Rows from block 3, named by matrix and row number. Rows with one number belong to one neuron. Each number is 500 + 40 x the weight over its row's rms, rounded and kept within 0 to 999. All counts start at 0. Numbers have three digits each. After the name is the row's rms in percent of the matrix's.
# gate: MLP gate (model.blocks.3.mlp.gate.weight, 1152x384), inputs 154-230
# fc1: MLP up (model.blocks.3.mlp.fc1.weight, 1152x384), inputs 154-230
# fc2: MLP down (model.blocks.3.mlp.fc2.weight, 384x1152, transposed), outputs 154-230
gate.1072 085:508491518477502476475470536481534483441502471459476493503518489443590489412538567557502538511492510494519569519536498443564514559511465464507561483412542491440481440507540500479536547495408560464519538484437482552491493519464506460
gate.1073 099:485506533424533519469557553458468574557509447484570473536491529533520464448529553473552481530479481503589479459530517526528461459457513516555492500521503467502551484517503469592503463516482479489495401517546486533449568575504501527
gate.1074 095:476531541472461467443436533417444441524433445538481592501506449526507477438536530597550518490490515511453439483498498477447488483514544521454508484439447397486516425478481489505459472481576520509533482512469513520453452486512526553
gate.1075 084:556449538480453395534528532503510454489562502456547482516550532462560460490532595488492520517509443552497510430525483503511451451442499507502536504547556538529482443546525511424500529520474511443521442524407502502521476493477566526
gate.1076 098:575450416476517447530520490473489519557502551539485461515435491484508533522543443441469460507458473508587535553530468479549491495560542498507484449502495486529429483526568430509477463492523523394498590439412571469467453457574487600
gate.1077 097:514506481506524520548541546559559499485424521500509470554519505503503512559438491405558471512493498463465506500471455480554510479468559518541475467532451555508514485442485528505519494532470461511500470540461474478533465471496557444
gate.1078 123:506576487440444474553518494473487455473524450524508487555526545422548511547437469487505460511527484527479502407453469560499548533501490448525553493511516440500477474494482518537553499438489534486548457472504535576444563477461541451
gate.1079 090:573475589514506485497534452508512520501518559542523494546557459516509494485520486469471496507572430483442460410554476447425460458511493479522502534473472558496440495512428489569447497512543495525476477575522487484510474481465603504
gate.1080 104:525473540515495515556548507490501465494461487446569452455566479524507493584509500474568487457394501475423518488445544473467493455488494514496541521559565443501489531458508472592498377484480526472533531487462549512493490530475506505
gate.1081 108:428541466528489537519493525441506529519458531474497468514496486503580532579507433540494498566446477463474520526540463510517558510480456423479451531478505504459485486486493531448508454455519553495444493537484441512537496532563513535
gate.1082 125:499462535520503468465437511479519555417475529451527548445540453493571434549493497413512506473496449465544500509504447568482522447501499434469503535478546521452460556476483472487445512553480468495570489486485536527458505492412523520
gate.1083 115:529517489489489515500537513505596460538396483512458520485462434485416514564495515480520455530507442472472457504512449501470554471481449567519525543515582495499534467510515501514521508473542537432577492624564433507543521483508540514
gate.1084 073:545554484498479546485498530525559440544503520519519438570503471562500500531489480483444504580473460538525463486519494506552489459463545453508471511517481481484509496538464530446505537517406518551419540488487443449472469474489539526
gate.1085 098:460487494426459526525470488437529550535457452455466519527432448493546548450466479520515490495484511572524525471480521585448447438442508528534484490555559557468436505506468498477543462536462526544444473519532506559479513464420561506
gate.1086 086:458494483480553539502505482505459547500525474480545466508575523499495423504558516507517475503502446552566471561456505451483538527500470535508491551471516480546453518513461547381486447453494503511484449489564472472462482458474472484
gate.1087 074:453462446439498601450516444479507539585525521595489544517524544520477440561455495435484488466524538495550509449537490549553490460566452497495544528516541466515513511541487527471432492532445575516434550552474472466552426469460453545
gate.1088 120:540528488472504428521418408436431468437518542439566471489523478488460529478495479519561509465466552490562487486514493420529497513539448549421425527500487471507526495451540562486462467505526481536503510510447522498547524562447445548
gate.1089 101:558455507495511433496462563532517457576526452543459543471512431498447544525477492452473548443549593563500536502477482436493485480482492526547499501565562546473518450458578525501523421481485490586470509458568481528496466452542405431
gate.1090 079:519540499553459465495423454583521494486520529483554475548561506519488468449480493514503515520454482500489556496469493469481546466481498550490479571465463478589471502487551468490526455420423513548432453507474500481443500415452529519
gate.1091 100:475491469454476488440463457466440496463472528432555519588492476509514489433483466527486479532501500514430599497588495502460466526430463464461442460631474521536499468511530485485437500489530476478461528557523511463473529580402502492
gate.1092 102:448510494492526460513421524455517498525454534442544477520509551535511524435526511556517541427451486458547494512489458549494462605473470495538488498554531485447509473513560422444469488511484528467460524464492555502545500493478451428
gate.1093 090:521439461478545520481432539566477495555498498388467445522414473498475564472489530445551515487443531546501489516517532493497549555472493442456499458511473505458504413412536540557461494563448534450453454521508469458486467543433508430
gate.1094 117:517507497446480503421505526517517497563454501477569499499469500421472498492571456510447476505534533492523525503488498489470621538459468446488422542496529473520459510496460464592445524543476519486510509459588528418447410467458499492
gate.1095 108:402478566516504500493457404459492478501516511456476498501494487488448400567539476551491440502514510492513523512514544543605588526477575473457539503576513479572507474455487418534477523471575514511492487465474488513446506509514526510
gate.1096 096:467432412552489577493464456554623512450522582516532554498439515439497444514425494491481554489516460524453467498464499501484402537536514495467566470517508455471527456476498450470515514546406535479401487479521504482524492497507487479
gate.1097 119:535465546455483490548507482431463390543561467414534532532510541484514462472482505429559560445458513509461568527511542511436561484508463524461435477471481492505488507468495492540525512539540456531540515381478457489476535481488465528
gate.1098 103:544501503514556559558466461493521515436453433556603521437481470480542458510499601482485481478507407487575497568462507511455478554491454581498435524485532512491554542503519510523539438516469481536484492529459538533503480512448440441
gate.1099 108:508505507480484461527501514545498490511496534454442513515493517508508452488501525511537535550432495528545482481508538498435553503456518518476434514522498479503465527503510568477481462494573530447590440445470584423510483489561539525
gate.1100 090:508475499413459525498564511468474499498522476471453457457475550529590505478500443530502518472541477456483464503475520538483512467517536537512496469478476476526502456465538448443484467473527530504444608488595580491539477457507488510
gate.1101 114:552464497531482496578510460571481578491520483477464485471506508526525460470584558394547436480513527572446470523445493431521465496499479528579459443489451562480466545514490499578544519463504478520444446412497443537506481490472528484
gate.1102 112:535476502530458517444495510495575493508504504504579609542502500462541498511506501592497551416510519443481511534489545510552462434480488497483491466536476522509526526467566422517463542473498461475575492452526471522556541503475513481
gate.1103 138:507457462630511440528457495540480570465527560501494522535525524538532559506489549430522512536527506449431547509522487550501483419503477486446474459440505570490529533467522536552477485457523450502472541503508466465514532571431484494
gate.1104 104:515560525412544488516530537557514539500472503466554454460450465559496534475482479499487541525562494451549504484445423479529465490522540499476518427505406522560508526526551514537486517529465493522567520495522522439535483456515548476
gate.1105 088:490483545571450490533439477490467529519490496489497505558494478499497542515499481481536503597469521542493562452526464617473430444498509501529475514513552533486453457537513494512476506499544496516462524543523494484460609488497520528
gate.1106 087:525431539453540453498453488506516576515492502542486532509472480450506399531412468510508397473474420466493475435465484503466444554509449502444609469524542492474493453587478473444489543509410523458482529464525450524465471452515538499
gate.1107 119:443513519565503544530510467528490519587505513450510557518489550566496478494550508474514530465478443496468513461578452558555544521552514488426451552477551462520494540433543535452467516515514495491521551451516544527536538423482491533
gate.1108 090:557558527463500468540474475458459516552566478553588500412483442535470435435457513445523466568505569527505503508472495473479551456541463427536470455496606508533469522514565488486427551526484518541484429517479530456510479489541477464
gate.1109 099:493553490509486464482485510483454543460482530502479515494512513529489528444549494524514548450459517530457462551378490574478566491525562489524476496552446527460470497490494518538527448520446480427477482508474475535499524461510496505
gate.1110 110:569504522512473544435467429479503531468505444559566431499529558552538423464504510456485432413473515461537482522537534475507546528526502539431510484536497453478426490451417537419531518518469445471471576514513518574477498470442504532
gate.1111 069:455499496518495470431504483531501543463534474430501582505493479483483510527508517471528571520504484507533487500549470480469451476470543534484481491494509546508522465506557475554457470487467517479509558523448598509511482553554534527
gate.1112 093:491509475468471501475446487509497416512555521516571482577444538510493567596506420486444470541540578483489452421438509561463472470557482480480526493521479508549530511478545440463481526441521459460515438515480571523532454464537567483
gate.1113 119:524536527505564463465484491504425443554461471503382536530545518503516530483502584455484531470606558449485497500538419551503507481537486491400469504472554530529530475477529506491394535533494430497493501503560508471529531449521560527
gate.1114 106:557557468502466564534461575594481498461523463533435485419526512482547498418455493516475511448482456495528494503618531497509403438511472488476498482521493473588414460466562449532500452488488426459499488489528511464584470457499491531
gate.1115 095:453534480517539526502547528484501531441512615486417512466538513515482481543538583453489539504499461519497467537464476532479490509519534453542601491555539500567454479429539484465415461518476514519528496479482498539506450579529536426
gate.1116 105:540440627519483539470513479478522530516430447467520566478519389502542361544406551488490540512460502542546538510572506527511518441539450522478445525520560513463518507535482442443486474489551518473536495466526558493498482445527496521
gate.1117 112:519485481521490443483554453529487485537506525566523516480468504446545501513560457392538486471505501456495547453552462512538466500439504476503498546600527502510506424501531565459489497404501487458564485413525497577443420485447527520
gate.1118 060:570472483544486487510468467499488550423534462512507548529461520448517507541551522525455502443557459513405479508479560504428496536507486536528638524450501532479505496525479463491549474527491445522502490468484536479419535483583608508
gate.1119 116:511521461505493530516493519512521420515523525542457536506538449512512507471462496531480496465527515526500537527554509521537495526477433467493510538472495540526528515456518479477564516512448460539502476390486535428488573551516501458
gate.1120 116:499451475436556487491504506449547502539454458514449498486545511481522614451527522423518398529532482497435506481513453579483423464475446599452401478479516468534465444502460467525465507525464538486538525528451567525485481516467527483
gate.1121 123:446511576455554599520502493403498475557433601456486487570485485526468552570484512469421414500502445464509556555513471506452502507535459515588519492474558559505552497482435489438462548496523505466539526502486546503502465508453494514
gate.1122 110:541456485437481536551534488620490451515492459476493459470517479557490521530486555522402433497443491455503489435528554514497478503501488448465460466478548436522508533494505488508537475497464443503493503503556507450521471449543457608
gate.1123 117:383513475502552449497486518515567538508523517559481547459428536442566526449494483543461526500553568478523522542541558509456529447497484523524497520545479529504501547524552507497543466467452463550533499386557480536514534582499476463
gate.1124 084:550460459513420472499480444491519479438466482503502505529546519491486505431553514475502442555500480544524431513457485531549523499575513431490510519570496495516410463507463424459548510442475563536524527456493433608466477492455497506
gate.1125 019:515494589494427580516420490464498484462507416490523495539391558588467422491562502532531535453456473585578487424536532498486517478508462446485424498499437464503533514546479452482559503470590505529511456450519438522518476517516452502
gate.1126 131:467571487514465500526527556540464541518502508502522483485466478482579459546542508485520577515506480501436456549482519500493474487485483536464458516576567525458488507494477502571421507445494426544475478446500490454513536523560497521
fc1.1072 091:530551456571457501537490470433499525502494527518510470540478530562477514583507441533548435544480501481533437523472453454453499459489572506554496477583532557546560512506461509521447464533567540469455514451566488463522488516527518489
fc1.1073 087:465500460491553545497500531422476474490485468402487463447513496536507500472541538459500507436499451518465474469563478469536512427440477534476571541538522490427557469544429494540492481496524503522561509477488530527456499509471467493
fc1.1074 098:441475479466524526523539476479551502503451532416549418488420495499552415489448449539511517461453460484501531512484504509544546485523457471499448430527507544565452609505484445487554543514418510455553469500485442414597509501434453471
fc1.1075 084:459503412475512550479488451515496525461522501636487510500471607477477531536525527529466476454420429479475508486498525539502445481469519483565425480523422458542551488496585501440486526529485526543538449512534466430510477460532454522
fc1.1076 101:452491544485571525483514471422512470470464482490497499573509497571535486496411496489480563497505546474479478533530503502501606440438526499530477517381513498522566503442409496466484468524520450492513460472597464474501558570416568449
fc1.1077 103:516530520481543544512499475460470528447523501504535474529504513493430463458542501542491551570464545509515541451482477511444512527643494499487581510480446418490484523496459429507474593463528501496511492475514470461527523473499436476
fc1.1078 129:529488503570533444469442535477527513484524436541531482532515498429467486515594572480534471526489446456527571491469477478526484442476470487492555458494519494495515481545446514528525479488492432503448495512498457539536502532487487489
fc1.1079 092:505510578510574549474467530550557483494459510514508497594474434518487469463465484478510485589562492469404434488441474499456473439467510554531427542446450488534537489524424497489464545463522451483457460513528521492506505472505524467
fc1.1080 107:494458481507459522457450535396472565518350496522533487496491555538513463518407505521527484553550470490482421458529528447523488551530477516533547513543530522468493519490508476477595474498487527539453535479534504543491538522511545501
fc1.1081 108:517530464476511516497435504455426507519483454543542550551477462476443503521525504475503539486519583550506464498513537511483424466579456520591561500461525495528540561462496598569475500466517494518524463492462567500501516526475437514
fc1.1082 108:517504452463542446485528531542587491547552570437488527511457571540507514521477475500466556499498464492457556525520479534509479534460543467457492561523504531459529478556491517517493532465490466500441451474479462528483549479471533504
fc1.1083 122:429573517434446525518504407550554494473480485538505536493494596504482599452455495544515476528464479468508463441523482507470528522575527537546479458498501430520578462526506551518473530488446448528503506468524514428545501505453580512
fc1.1084 073:486485530526506424496457498516584539496472544582520533523540474540441469528481481525524480477524549481504527450555528508468434467532421441527557527548557575431576506492413524536481556499455408476519480456451497448509469414486489437
fc1.1085 100:531499511601512579516550497526523531538499520490551495486487446465486452420442436562523530515548497521518522422543508429544518510520445556467475535517520551533486480503473486463488490437490500488414469489418489545504453502488512467
fc1.1086 088:577480574476470515509454561500575453522465526429554527520464554545488495461460537517520454585494497461401493490480523527444508495554580429514468450509486475537556508515477415624477501435536474523399517491494460514491530586522572522
fc1.1087 074:529408528546376606516495495511506440486490504437489473479467485443563555464546514511589463493504487542467446542473499547466533434475552499554434473497499467517482507498506449428528484475473539515426489470468431504446495532519523483
fc1.1088 126:509428517482446551470527472489455548520476541508498562469449484480521579548450479528495597493466513476487516461522532490534635412506498484456424402525526474445507534497443455497465512527460446523539510525543554494472422534502534531
fc1.1089 101:455560557511455490493426469425586521518466512502450539487520451481421568474504467489442488500495480449551493490551539566490506498482528541524563559513498446488508478492497475548443501575526503514533481530467450555528490503533475480
fc1.1090 078:491489542433463450438532456453424515444472516473540502516485460503486583535455463492455522504522598479483435476535493512484497465507488462523471507516584523455477501437525445473477548505474479501517509476500541511458485524488461541
fc1.1091 112:526436519498440513511535507485492508526539537550453506490442448511434449437508493502456493568511535428524461454548535523532556511549487530578553477440540490471547513500471518433459523527530495546401536516475524465531491519532529501
fc1.1092 108:496480501558524506473468464474446469539498564518508502508449574508553457482526479575533518449433535476531535492513532548575549505423523489509478523554433495486538454510544497435427446454419555482553496479458486531522514513427474491
fc1.1093 094:433508511462443544492495454484451438476508527479474497485555496474566541553485494523528586492495502524468466470481497465554521489515663505433455504467521497463578513508470505457467505503531466492549428495486479471481415530449525526
fc1.1094 114:484533508508539501447541497507517554532511495533502484494581473502457473566434493494521573494547448505473475510476505426495446565508479516538506507591481405484551486491530546407557466448452469424465487535473498490530543551532503520
fc1.1095 102:543489477558611576462502570552480541509467486551497480408515418550535545422582515467489556505513495525451553534537426415415450437577486494506452494500514527510451554465495550563524499492491533406515493533504489561485505578487518480
fc1.1096 091:537461531475453498583525534576588450447526485538449514491462528480465516463467495437558447443465440444536469494386502532522401524456505505521500575505538497529547476548429528536497517468495531515482458542516489454445432477540509518
fc1.1097 127:472489532537465496577512515489431485522539456520541453452497414546552449555538490443497544518478489513575578472472485561471506493472531484522506481432495513599503510484410501447518511544468495476583426485498488574462502550509501570
fc1.1098 103:525547504584526560495498562551425499536499517480459528531490510505494540544502475585495533487450554470533523464576457436493494532560494456496471513491429512564483523488549497547467494465450476433546509513515510514470486519540506505
fc1.1099 118:432531490539482475452503549431524499448511508545521496446574504457543495513509464503510508447534468533481466518477522463565464443496478531601548453488530512519430488452509429519574549500466465547425472535409445559513531481518447444
fc1.1100 079:460493553470516584459483459528473507472461480567510465557486528563418472493540536471482491528489511466528502508469484537532533514499522434490546549465550519463541547483526499527489438531456494462558446522475486532538523519538541497
fc1.1101 114:500491562526522558493550438533486552498549526502536467537581483524497537490473554446525484516488553526521482514474478469558480517500465458469505459550517485499487507522560552463449493441468465464416429497492434456520505532444499457
fc1.1102 110:511546495525532528542431478536485423514477478596524497478451520451489605506547534488500511477599463521578433496476435498530459442575534538493515475456451599581481462465573516521522526485474442542504465515515475561557516481391492504
fc1.1103 137:501508463575542512525526505521434503472512466560553550534547536474537415517548544460523533475554547522550563486481440519484500468486479507494542493525427510441485525473530498461552451491483458411437512491440467523492464555431448474
fc1.1104 101:538511533429476506522488523427462451428467518456458479446499483498482507574482483487531507448525550481518510560535519460514424538522516509504452462525517486512517608496523487452488473523536492478570582528459510475507513464593472485
fc1.1105 098:477514527538540475489532490404518463501536474473435568505482494467500533480552506492559552536487471538493468559516415480462476493520482474475518495581511511462567548555572431543482459495462457526538512416473433541525494498542431500
fc1.1106 090:510510547483539507534537532439532539478500521513536384486449456506505478556519534503446476493544477435408430488494507445438553510515460443451526515488472463536514510455473523508465554455498545552479514474485474510482534480480545554
fc1.1107 110:444491487484471576477546516540495503482530459477465468561461505423485469557521523439451573473501545569559506511532565554552601579563512482505554511464519513386478536439557543456432501495475485488513394483490497496477529435507484425
fc1.1108 087:456550539542549475481445539494487504554574453527550504516531562495493510491507492495538426530509550448464541439497545472515477525507574500580497527526549533474493524559556466493440432516446499502528459494489557542582464515540502503
fc1.1109 090:464516503488446557536551464496569489560463527471441558575484467535509489554511479491490511528476460457455533426507442471561482581497533495488434478510449549452463424498508592465555495433474520601552486516588578516505470473483554448
fc1.1110 112:464472499509487467550579443466463483455507550479547477527463527585508486406471455511516529532439546473507572558462496516579499496513480486505575522442432477443549526545538466407444524580479526437494535414512568435520568517435441482
fc1.1111 074:525476436480507495516480509471455494561451481518495488488487490520488530446503479470418419535479545455501500489430523476538520490556492504487437475559464461382436525399422517454456519480558514532492472493528447474506512504494559453
fc1.1112 098:431518439538491533499462526511510534492449488517500408428486508502429414479569482521483440485536553438420495550476546520527497458497474535471467521507483513427489510440466535423572556478436543505513486543522433550516632570475465517
fc1.1113 118:422476452545462495544523430532466495526526452546520622531434494459470515544529443509529461600531422520493504546452527441511490502517447514468499532470528424517477464559354486495545505512463522556502519457447513535467494548472460548
fc1.1114 107:452446446453515469456513506388443445529529552574502472547476485554580531505524576455565480505512479523515513579492469479555473521427443498491497507446523483446563558522458475493501498472481577523497537461461510500441437509460524545
fc1.1115 094:524500486481514511434526403474557580485598516566506501521449480457491473456436546454470498468431491589524581441451493497553528425521477490436447494401454507499489501528509508581508513535548470511496481482485448505498477488494519511
fc1.1116 102:518509557566544557497517495480489527530518499527525399482449507496552516552527502501561499518496518467514483531507433477436561487499495439485495574501492486465471432516496537532425445496483532500414443470499492557447538437540404496
fc1.1117 116:458489566475439534515508408460543495519471523520459525582427531498498564480509424560501451482520494491484535517493530464404501524487475493488556482555542494495505514525381499447532473488468592454464529506484506544473520490454488467
fc1.1118 063:418492494540513523466514480472500484392495450448507509504422491528555519478542582495525514518524440565411479531503473476461554532493594538472544507407427495490500519480542434469556449508499530497558439516498556502509481493555518500
fc1.1119 110:593495518460582496482559528504528558442506459454522487481558511497467474552479458496541544530540540583458496459486495506433483512498508535467490401455495538489502535455513544485459476565449537488599552504492551548481450480508492518
fc1.1120 110:522487560477504549525591577505525544578417499592492466443512542474497555510604491465511417470533456503455511546497515514467474543443475500494441532561500459553497447525443505540491542488481471458483420540453552516542508459514499480
fc1.1121 117:533508456553485453495483477587510480481473434492450500442454472454483576499456472521497491446469500506520495451534572470464522496456560428472568540523527494441569496460495461533501487523488486521523482501512517497512456466516475477
fc1.1122 096:447486519465467530487511502564483521483531485432431422520455519549486468510560506471453507484397536519452470450560495427496510557487473479512498482545489492530546481515526474557474473505465491451538481516521466516543544440590538550
fc1.1123 110:573500443480544566480519477534434515488514576538510483518572462529570490517526492521522531519549475520500467533508469498551536473503554447581480518476507487390442494494453460413491484428477461461449480501586462458546496469548556497
fc1.1124 081:531538543508440525510502563584423469509529518535469528444392501432563596572551536520532520532528489519457433475469504420530478541574474504498521468529507445494500525467475542494553524483449480505535417480530468472496438533563470553
fc1.1125 023:470467469472534490502573499536526483510506584573497466459529449393565596465400538452480461546537535519480553568448445455452476472503529492530536513510502504511493457522517514442450484551479505461462498553478520475465549554484550511
fc1.1126 129:501481474483510563505557426489405483530496510457397542534486508505512479498505483465609463492430431620517484437455502484529456486523525481505528441521516534482441509478479428445511492564460500472573497478506434541505486528549492418
fc2.1072 106:570494495468480521384508529489521491571529488530450450488441482512526530500519491541527582545493467422434526533530483510520520536488512499537527445552575518514441425497564499457466538540471547522461495439488563537472505469516470444
fc2.1073 093:533517461430448425500433465594580546469525575518547497521519506448502531485506482466544554475555423454482501543528533502447525467533489504460505498527516475563449483492604522541494533514556468497492534502474464514508488413469565549
fc2.1074 091:513588476566506520537542533554580513419565482426463409515544568536475540508563538553491540484485505581537528533529501492463535477507527497589519450532459516479528483538484523434418447554550529499488495522588455516570483545509547519
fc2.1075 087:547474501449510428546505467564488467488472491484479436463520457500485565495475411467505476524531550526465524470575512466554523517486434459416567504493603508452494507632482479529477474469532488462512521504511483465473490524472552484
fc2.1076 096:472548558576512453520570504433518506540500482486500585491497531496422503493563525510525449555524419569550572547483489531591465512472485603532537514538483549445466434548476498454458480534485590463485466448498479569557531448511453478
fc2.1077 092:509472531440511463517513446617510436541475472455466487571515503467505559479513510459494448525571523529524518484539525542436526540545495485537523529502566559521542482549491575451455484496519506479533526454549459530561443519412517481
fc2.1078 118:470562468402493556503585497517422491535419474487506495616580440533466537501531491510482446493501486514459419542511442517525572535521528532495489545502577517515454502469488483500572534547501533475468499521461563512461457483470491483
fc2.1079 084:508548478502477489509485478563504481439566463472481557562522448453538526573445441483572570529454490493471549456459560526444437560550519511455533434514525515471532430524479494579514435509535551507539454498519530527473451509537549555
fc2.1080 107:536497511461472570539484493503504434470496545442496558516542474524450552515492487545509469534442573486508523471595482588469512509537512459573453433419550421500499441536469473497452517549468474512565544509488468452564534521439552566
fc2.1081 106:461564472503457538487515534483481498444548576468500446449496483508426507569466493564530515468430538525522531535450543438547487458520496505440527466412453478496519509529497545477461486536524516455491444423494502450471486519476507485
fc2.1082 108:477527464460476543537490486469496500533511494546528455513470523507478474480519454521504435452513507482478461481451589424543495501478410479539469458485543488505446544490445519521535559487474462531487383508562485478501497483563440537
fc2.1083 119:530460526456524455493487540489530517394538495435470450503491428535509548488552519525452511506509556543513533527432538491497502528448476471531534522503540553551466555515512422456459486489558440547507493516513451499530533516512469458
fc2.1084 069:516393497523455493513587575493540493406480557536568496459560500465510434547525459464450525533490485502480507494522548505502550528490555533495456509472478497537481430541547500493532548541541555567506474514491533549573510574559484521
fc2.1085 099:509588485502536477502504520540555558569514464504534508542516492421515493561550402487439506417481462499483502512493529556434465521476606516442558507432519496468472523493498483525482512495571545497554499524500469516455426489528503481
fc2.1086 094:491509486439527394403476488500511477567497443575444457511495515491442504520559482573465533568486399524525512496435511477468524490519502533492495513433478483536473490488525514525548477577440501490461479526446509497542532450543519496
fc2.1087 069:494602479401535500532469465492537536519504497500438536490430558480523454402464486523442482496522495498546500435491533503531482494478488442467510478502501455467456504496465469525477518475500460463549447495538464477483471483438511539
fc2.1088 124:471478481411479460499549535436491441503498450488503465528562480515493431535564461495454454438575476518493533534570515435507520524521483472536454506500504547509549514456466543525601466510486461503457521451449491460493429501542492525
fc2.1089 098:519469485579402451528521583480478542531504504493448464522457512474487506490539480514505476582543544504557509491493494525482422551549472440494460511530471530516521467520469518456582588539496489500495486513488565552542471519435471475
fc2.1090 077:488527446476483587438490577528514486520535420468496502530517572436589471457612471500516561479508504458516515509485498509496544502496528544500405557516422563475485542453530491461528482541516539479526478501475505525516492520433505512
fc2.1091 108:537446491450486492521501554480510458525503478537518544524461508552542485465483459565540507501516541523486476476518454456501499499527417487498494547478465519469597379563519459532523453497408481494501510462511461594505524550498459511
fc2.1092 108:508472527592508515491496495431492544525451518443546501507564495539468535517505510478521581558534522498508526466503512542456464489538560514507517522468529491485487496461471465491461469419435500532499562465518546520525540534495527505
fc2.1093 087:475574535449501481475522420396470472496418530465499515496523571502510503487496479542478517515500490519416491493540474489548440542452607534505543500516513488506527502485559507530522458486487498513481521546497496473554529493428444482
fc2.1094 110:466446511471425552480519461507505575503504515502477511530498419454491516454442518497458526537429567534531497526571514481466512491538491499485508569503429502610520561486525498498489499509454589481510435509541476490496546487564446562
fc2.1095 110:504485455574517451540527487479530524472499503464552508449401436497537480514496503585467436494523499547521433461519487591490533489465492472458564556513461528556430525508496462530423442479536493512431520500471477433462463523526493482
fc2.1096 086:501465502480473454526506491517456481497569479546441488509568550492446530524523476530499566492483547486539487480550539498459544474469552539451569485519518543547497450562518493448488464504492493546548503517572507507513540458500472480
fc2.1097 125:505501445532541484478455448544480531417471495535493461510543496432557548444452549545498457496530534502465474505527456449520501460446469552472435466511491494445458486481551455476537444422484483480449474455469547487499510483482505427
fc2.1098 097:511489520538573505536512498525515416517481480432495493447485495524425525558533541494430492475441531490503567521561431528460507466458462479507539483566504527444437516491449462538471555515540550450552559543581498479495451496588454427
fc2.1099 120:539466483476435456429456487505502494502496525526574448441413506487521460443619466553445475521517496516513492549493506492596492434504510533547519421497530466469501532456578508540524426367461488498486521442495475514494455445541554520
fc2.1100 080:490489496565533394500533544486483447564463459459567506434431497453429556506526456494497470492463523548530495438477530504560532547532531520534463515487460510545468517448411474503597499496545509542540513507459413509528501484490516468
fc2.1101 126:523492473452473495558545520572439514522517496494472483472498540480481553520491425504467489496539545449526539513447482478551535529488574585506456454496494504555491562539464454480479489528499525548529509524521521518488467514516481481
fc2.1102 108:515485511565497522534502566484442483559523482483509497514472491495504527466493494511464445507458423500526519544533439492469502595452511464509454474520477511520515511578512515458495507537457503435528467435461535502482549546465428493
fc2.1103 136:517500524458493565560505442467567473493470486532489520481479535530499514504455483534510478481519503467509484542485528431521485472498476558518540440497476492533489543413470511499484431456561481566552499480507544511490534488494497437
fc2.1104 101:456438491533525464555525549534515499502499545538495499442570460541490444472511446514501491429458551491489513397545474441529482419540548441442525475471442531528526486477550444499471521503462468541492500509583507571560528560493475517
fc2.1105 091:494507472505474548552485408517442446486500518551528512542496535555543456577507509527518456522446526491549499513453500468586536559468468486479472543519452566544478518477510582491507535488481486489542443500501532543431558527469493476
fc2.1106 083:486523529536571555521542548541512483452484504458434510433547495453449498559583541517471601553511487504526487512505496491509495518492484497450447469479505469522509521499487514513461506475530519501524484532474562551580562458505521501
fc2.1107 115:461440471493485504448522479592491520489503468438489468545506520515602504482517566464514519466458513504528511480480497460441503438496559473564521483514426492523448493473473412430548476443492531552527497514460531538502440500568485533
fc2.1108 091:552522548556470491449587507474538427534456516487496521474550420453491517502443508466471474471539533595492471498431594539499553458458468477467534560524550551494472497453499434513517550554559452520458489513494489442457442505445522551
fc2.1109 100:460488464508540514489502477447502527466542555531519459472474483470502525464530518476504481527523543518559410516480545544431458440512480514550467504554494532491429472499522466542566552548485518454507482466541546501452488514481501525
fc2.1110 110:458561532541551463496538518539482450442505483523440462475487491469521447540441454519582426535534581521455439433499452427474464581485486486592530487503469512529467500486517489570508446529472516490453454475502541486533447427517486506
fc2.1111 077:504503536549498463483614453501494491509524522542502488454446460475402518531455516555477535422500518520518572537471479538466463568477526522512449485522525538571498470539461519472452471476497524516535519527425557458520442531463429582
fc2.1112 091:541528550466482506482514440575498606566528435470497511518468485537564519422498392442461446477449505598527523404458446492497470554508500469511460529506536409571541482497488508509471429488584452474500505442470519478525463469601506519
fc2.1113 118:538478529498517464577536485385526475485470501440464424505519411494564506482436554515530477440541471549497527455440492479510504493540519509470556496506483522464502478557549504533492522512495466430495478489548480537502505455450511422
fc2.1114 103:483494518485447451561511497541512625481484451553507567433516418449492463507461507518457527463495484489469521523457481483484435475557490442426483469454416499514509447524492470529493511501503554477525481436467458463467528479530535512
fc2.1115 095:461498473501482518447513511463541480552431487552490493487584521507450487505489540542520535500498492536543501549553491583467552538514481503543510489544424535543536473483517512475482531533551481490486558496544506520490455458485459416
fc2.1116 103:580473496501518535518479529485458561423551477491558504523509484462412457478528456418514506542455440543498508503501547561538508479529407539548543477431526484475471465484489542527483572526476537484526511542500500456483543522509506533
fc2.1117 118:447424452529484578574496501491512457467486510515521558518495531448498499513431444519417508481535459543514466519409443538460521532545556583512456528430436477496541481521475479485449501540521508492520529506467550492532421482547478542
fc2.1118 070:445437517547514470515511499525579530478549523448497517491474478446459458493545561479497492483411449547539515529390529542527526515490416515529559561533517471496581492448499585497504536470506469491507468507463519478436473534552501450
fc2.1119 118:471541557464490497554463461567476556453534481485472444487481519458529520516444615452479520493462511492487503530451505573483547504543510507461495497512438475580491547505540470497508495547527515551471510493493453452536548543485486473
fc2.1120 110:510619483471458485552499429467530519431515464557492514412467489530537458515412451435529516473442490461486471483469517534422519547500552502495511542500445516564552522471555469477510459487535482599492532457533399527533482514456486535
fc2.1121 115:522483504495588484485517490473576464527530553508537538540500474582515469464510521582474537534524535520493501501511436497496559461559456472529458485521467503519515485483492478525555526530473496536482552575470461451522510534515489509
fc2.1122 099:484548571404491490507457488447543482565540494513507507490519507525492568487487469502491519457500511502435538546519486516549533554475455471523503478490508544407496509524472508537520571536498432485502507463469540534483526523473511440
fc2.1123 122:483492451490501471510524522435459559500460519442483508547515514462437495438475473523484561585568517567520452505478452443404583457450472548584448510498491566571475484528490508542495560504462567518559460430530508528554528522508510488
fc2.1124 087:530564513474457470478536486444593483515536480474584479517528482543488516577418494500482481515510435506482536507493520540458460499433473541525498463518503538442547481487549486489495441424543436496533451507537531462521548493499546483
fc2.1125 027:488446445480556446450486460592517513532480501522605424477585452512518520452464566496525478519439521461495526460496474533509527575458523500528500510467522549524511493503503577524511449487490490480484523411449497474422479433487538537
fc2.1126 133:530520444457555503521577586459487519473486508467515468516457417509444490530461435522457523507523510460463512494529562517479520544462525545401526506508581460504472421590487417474531517455498434558517516614466528407482469536416512488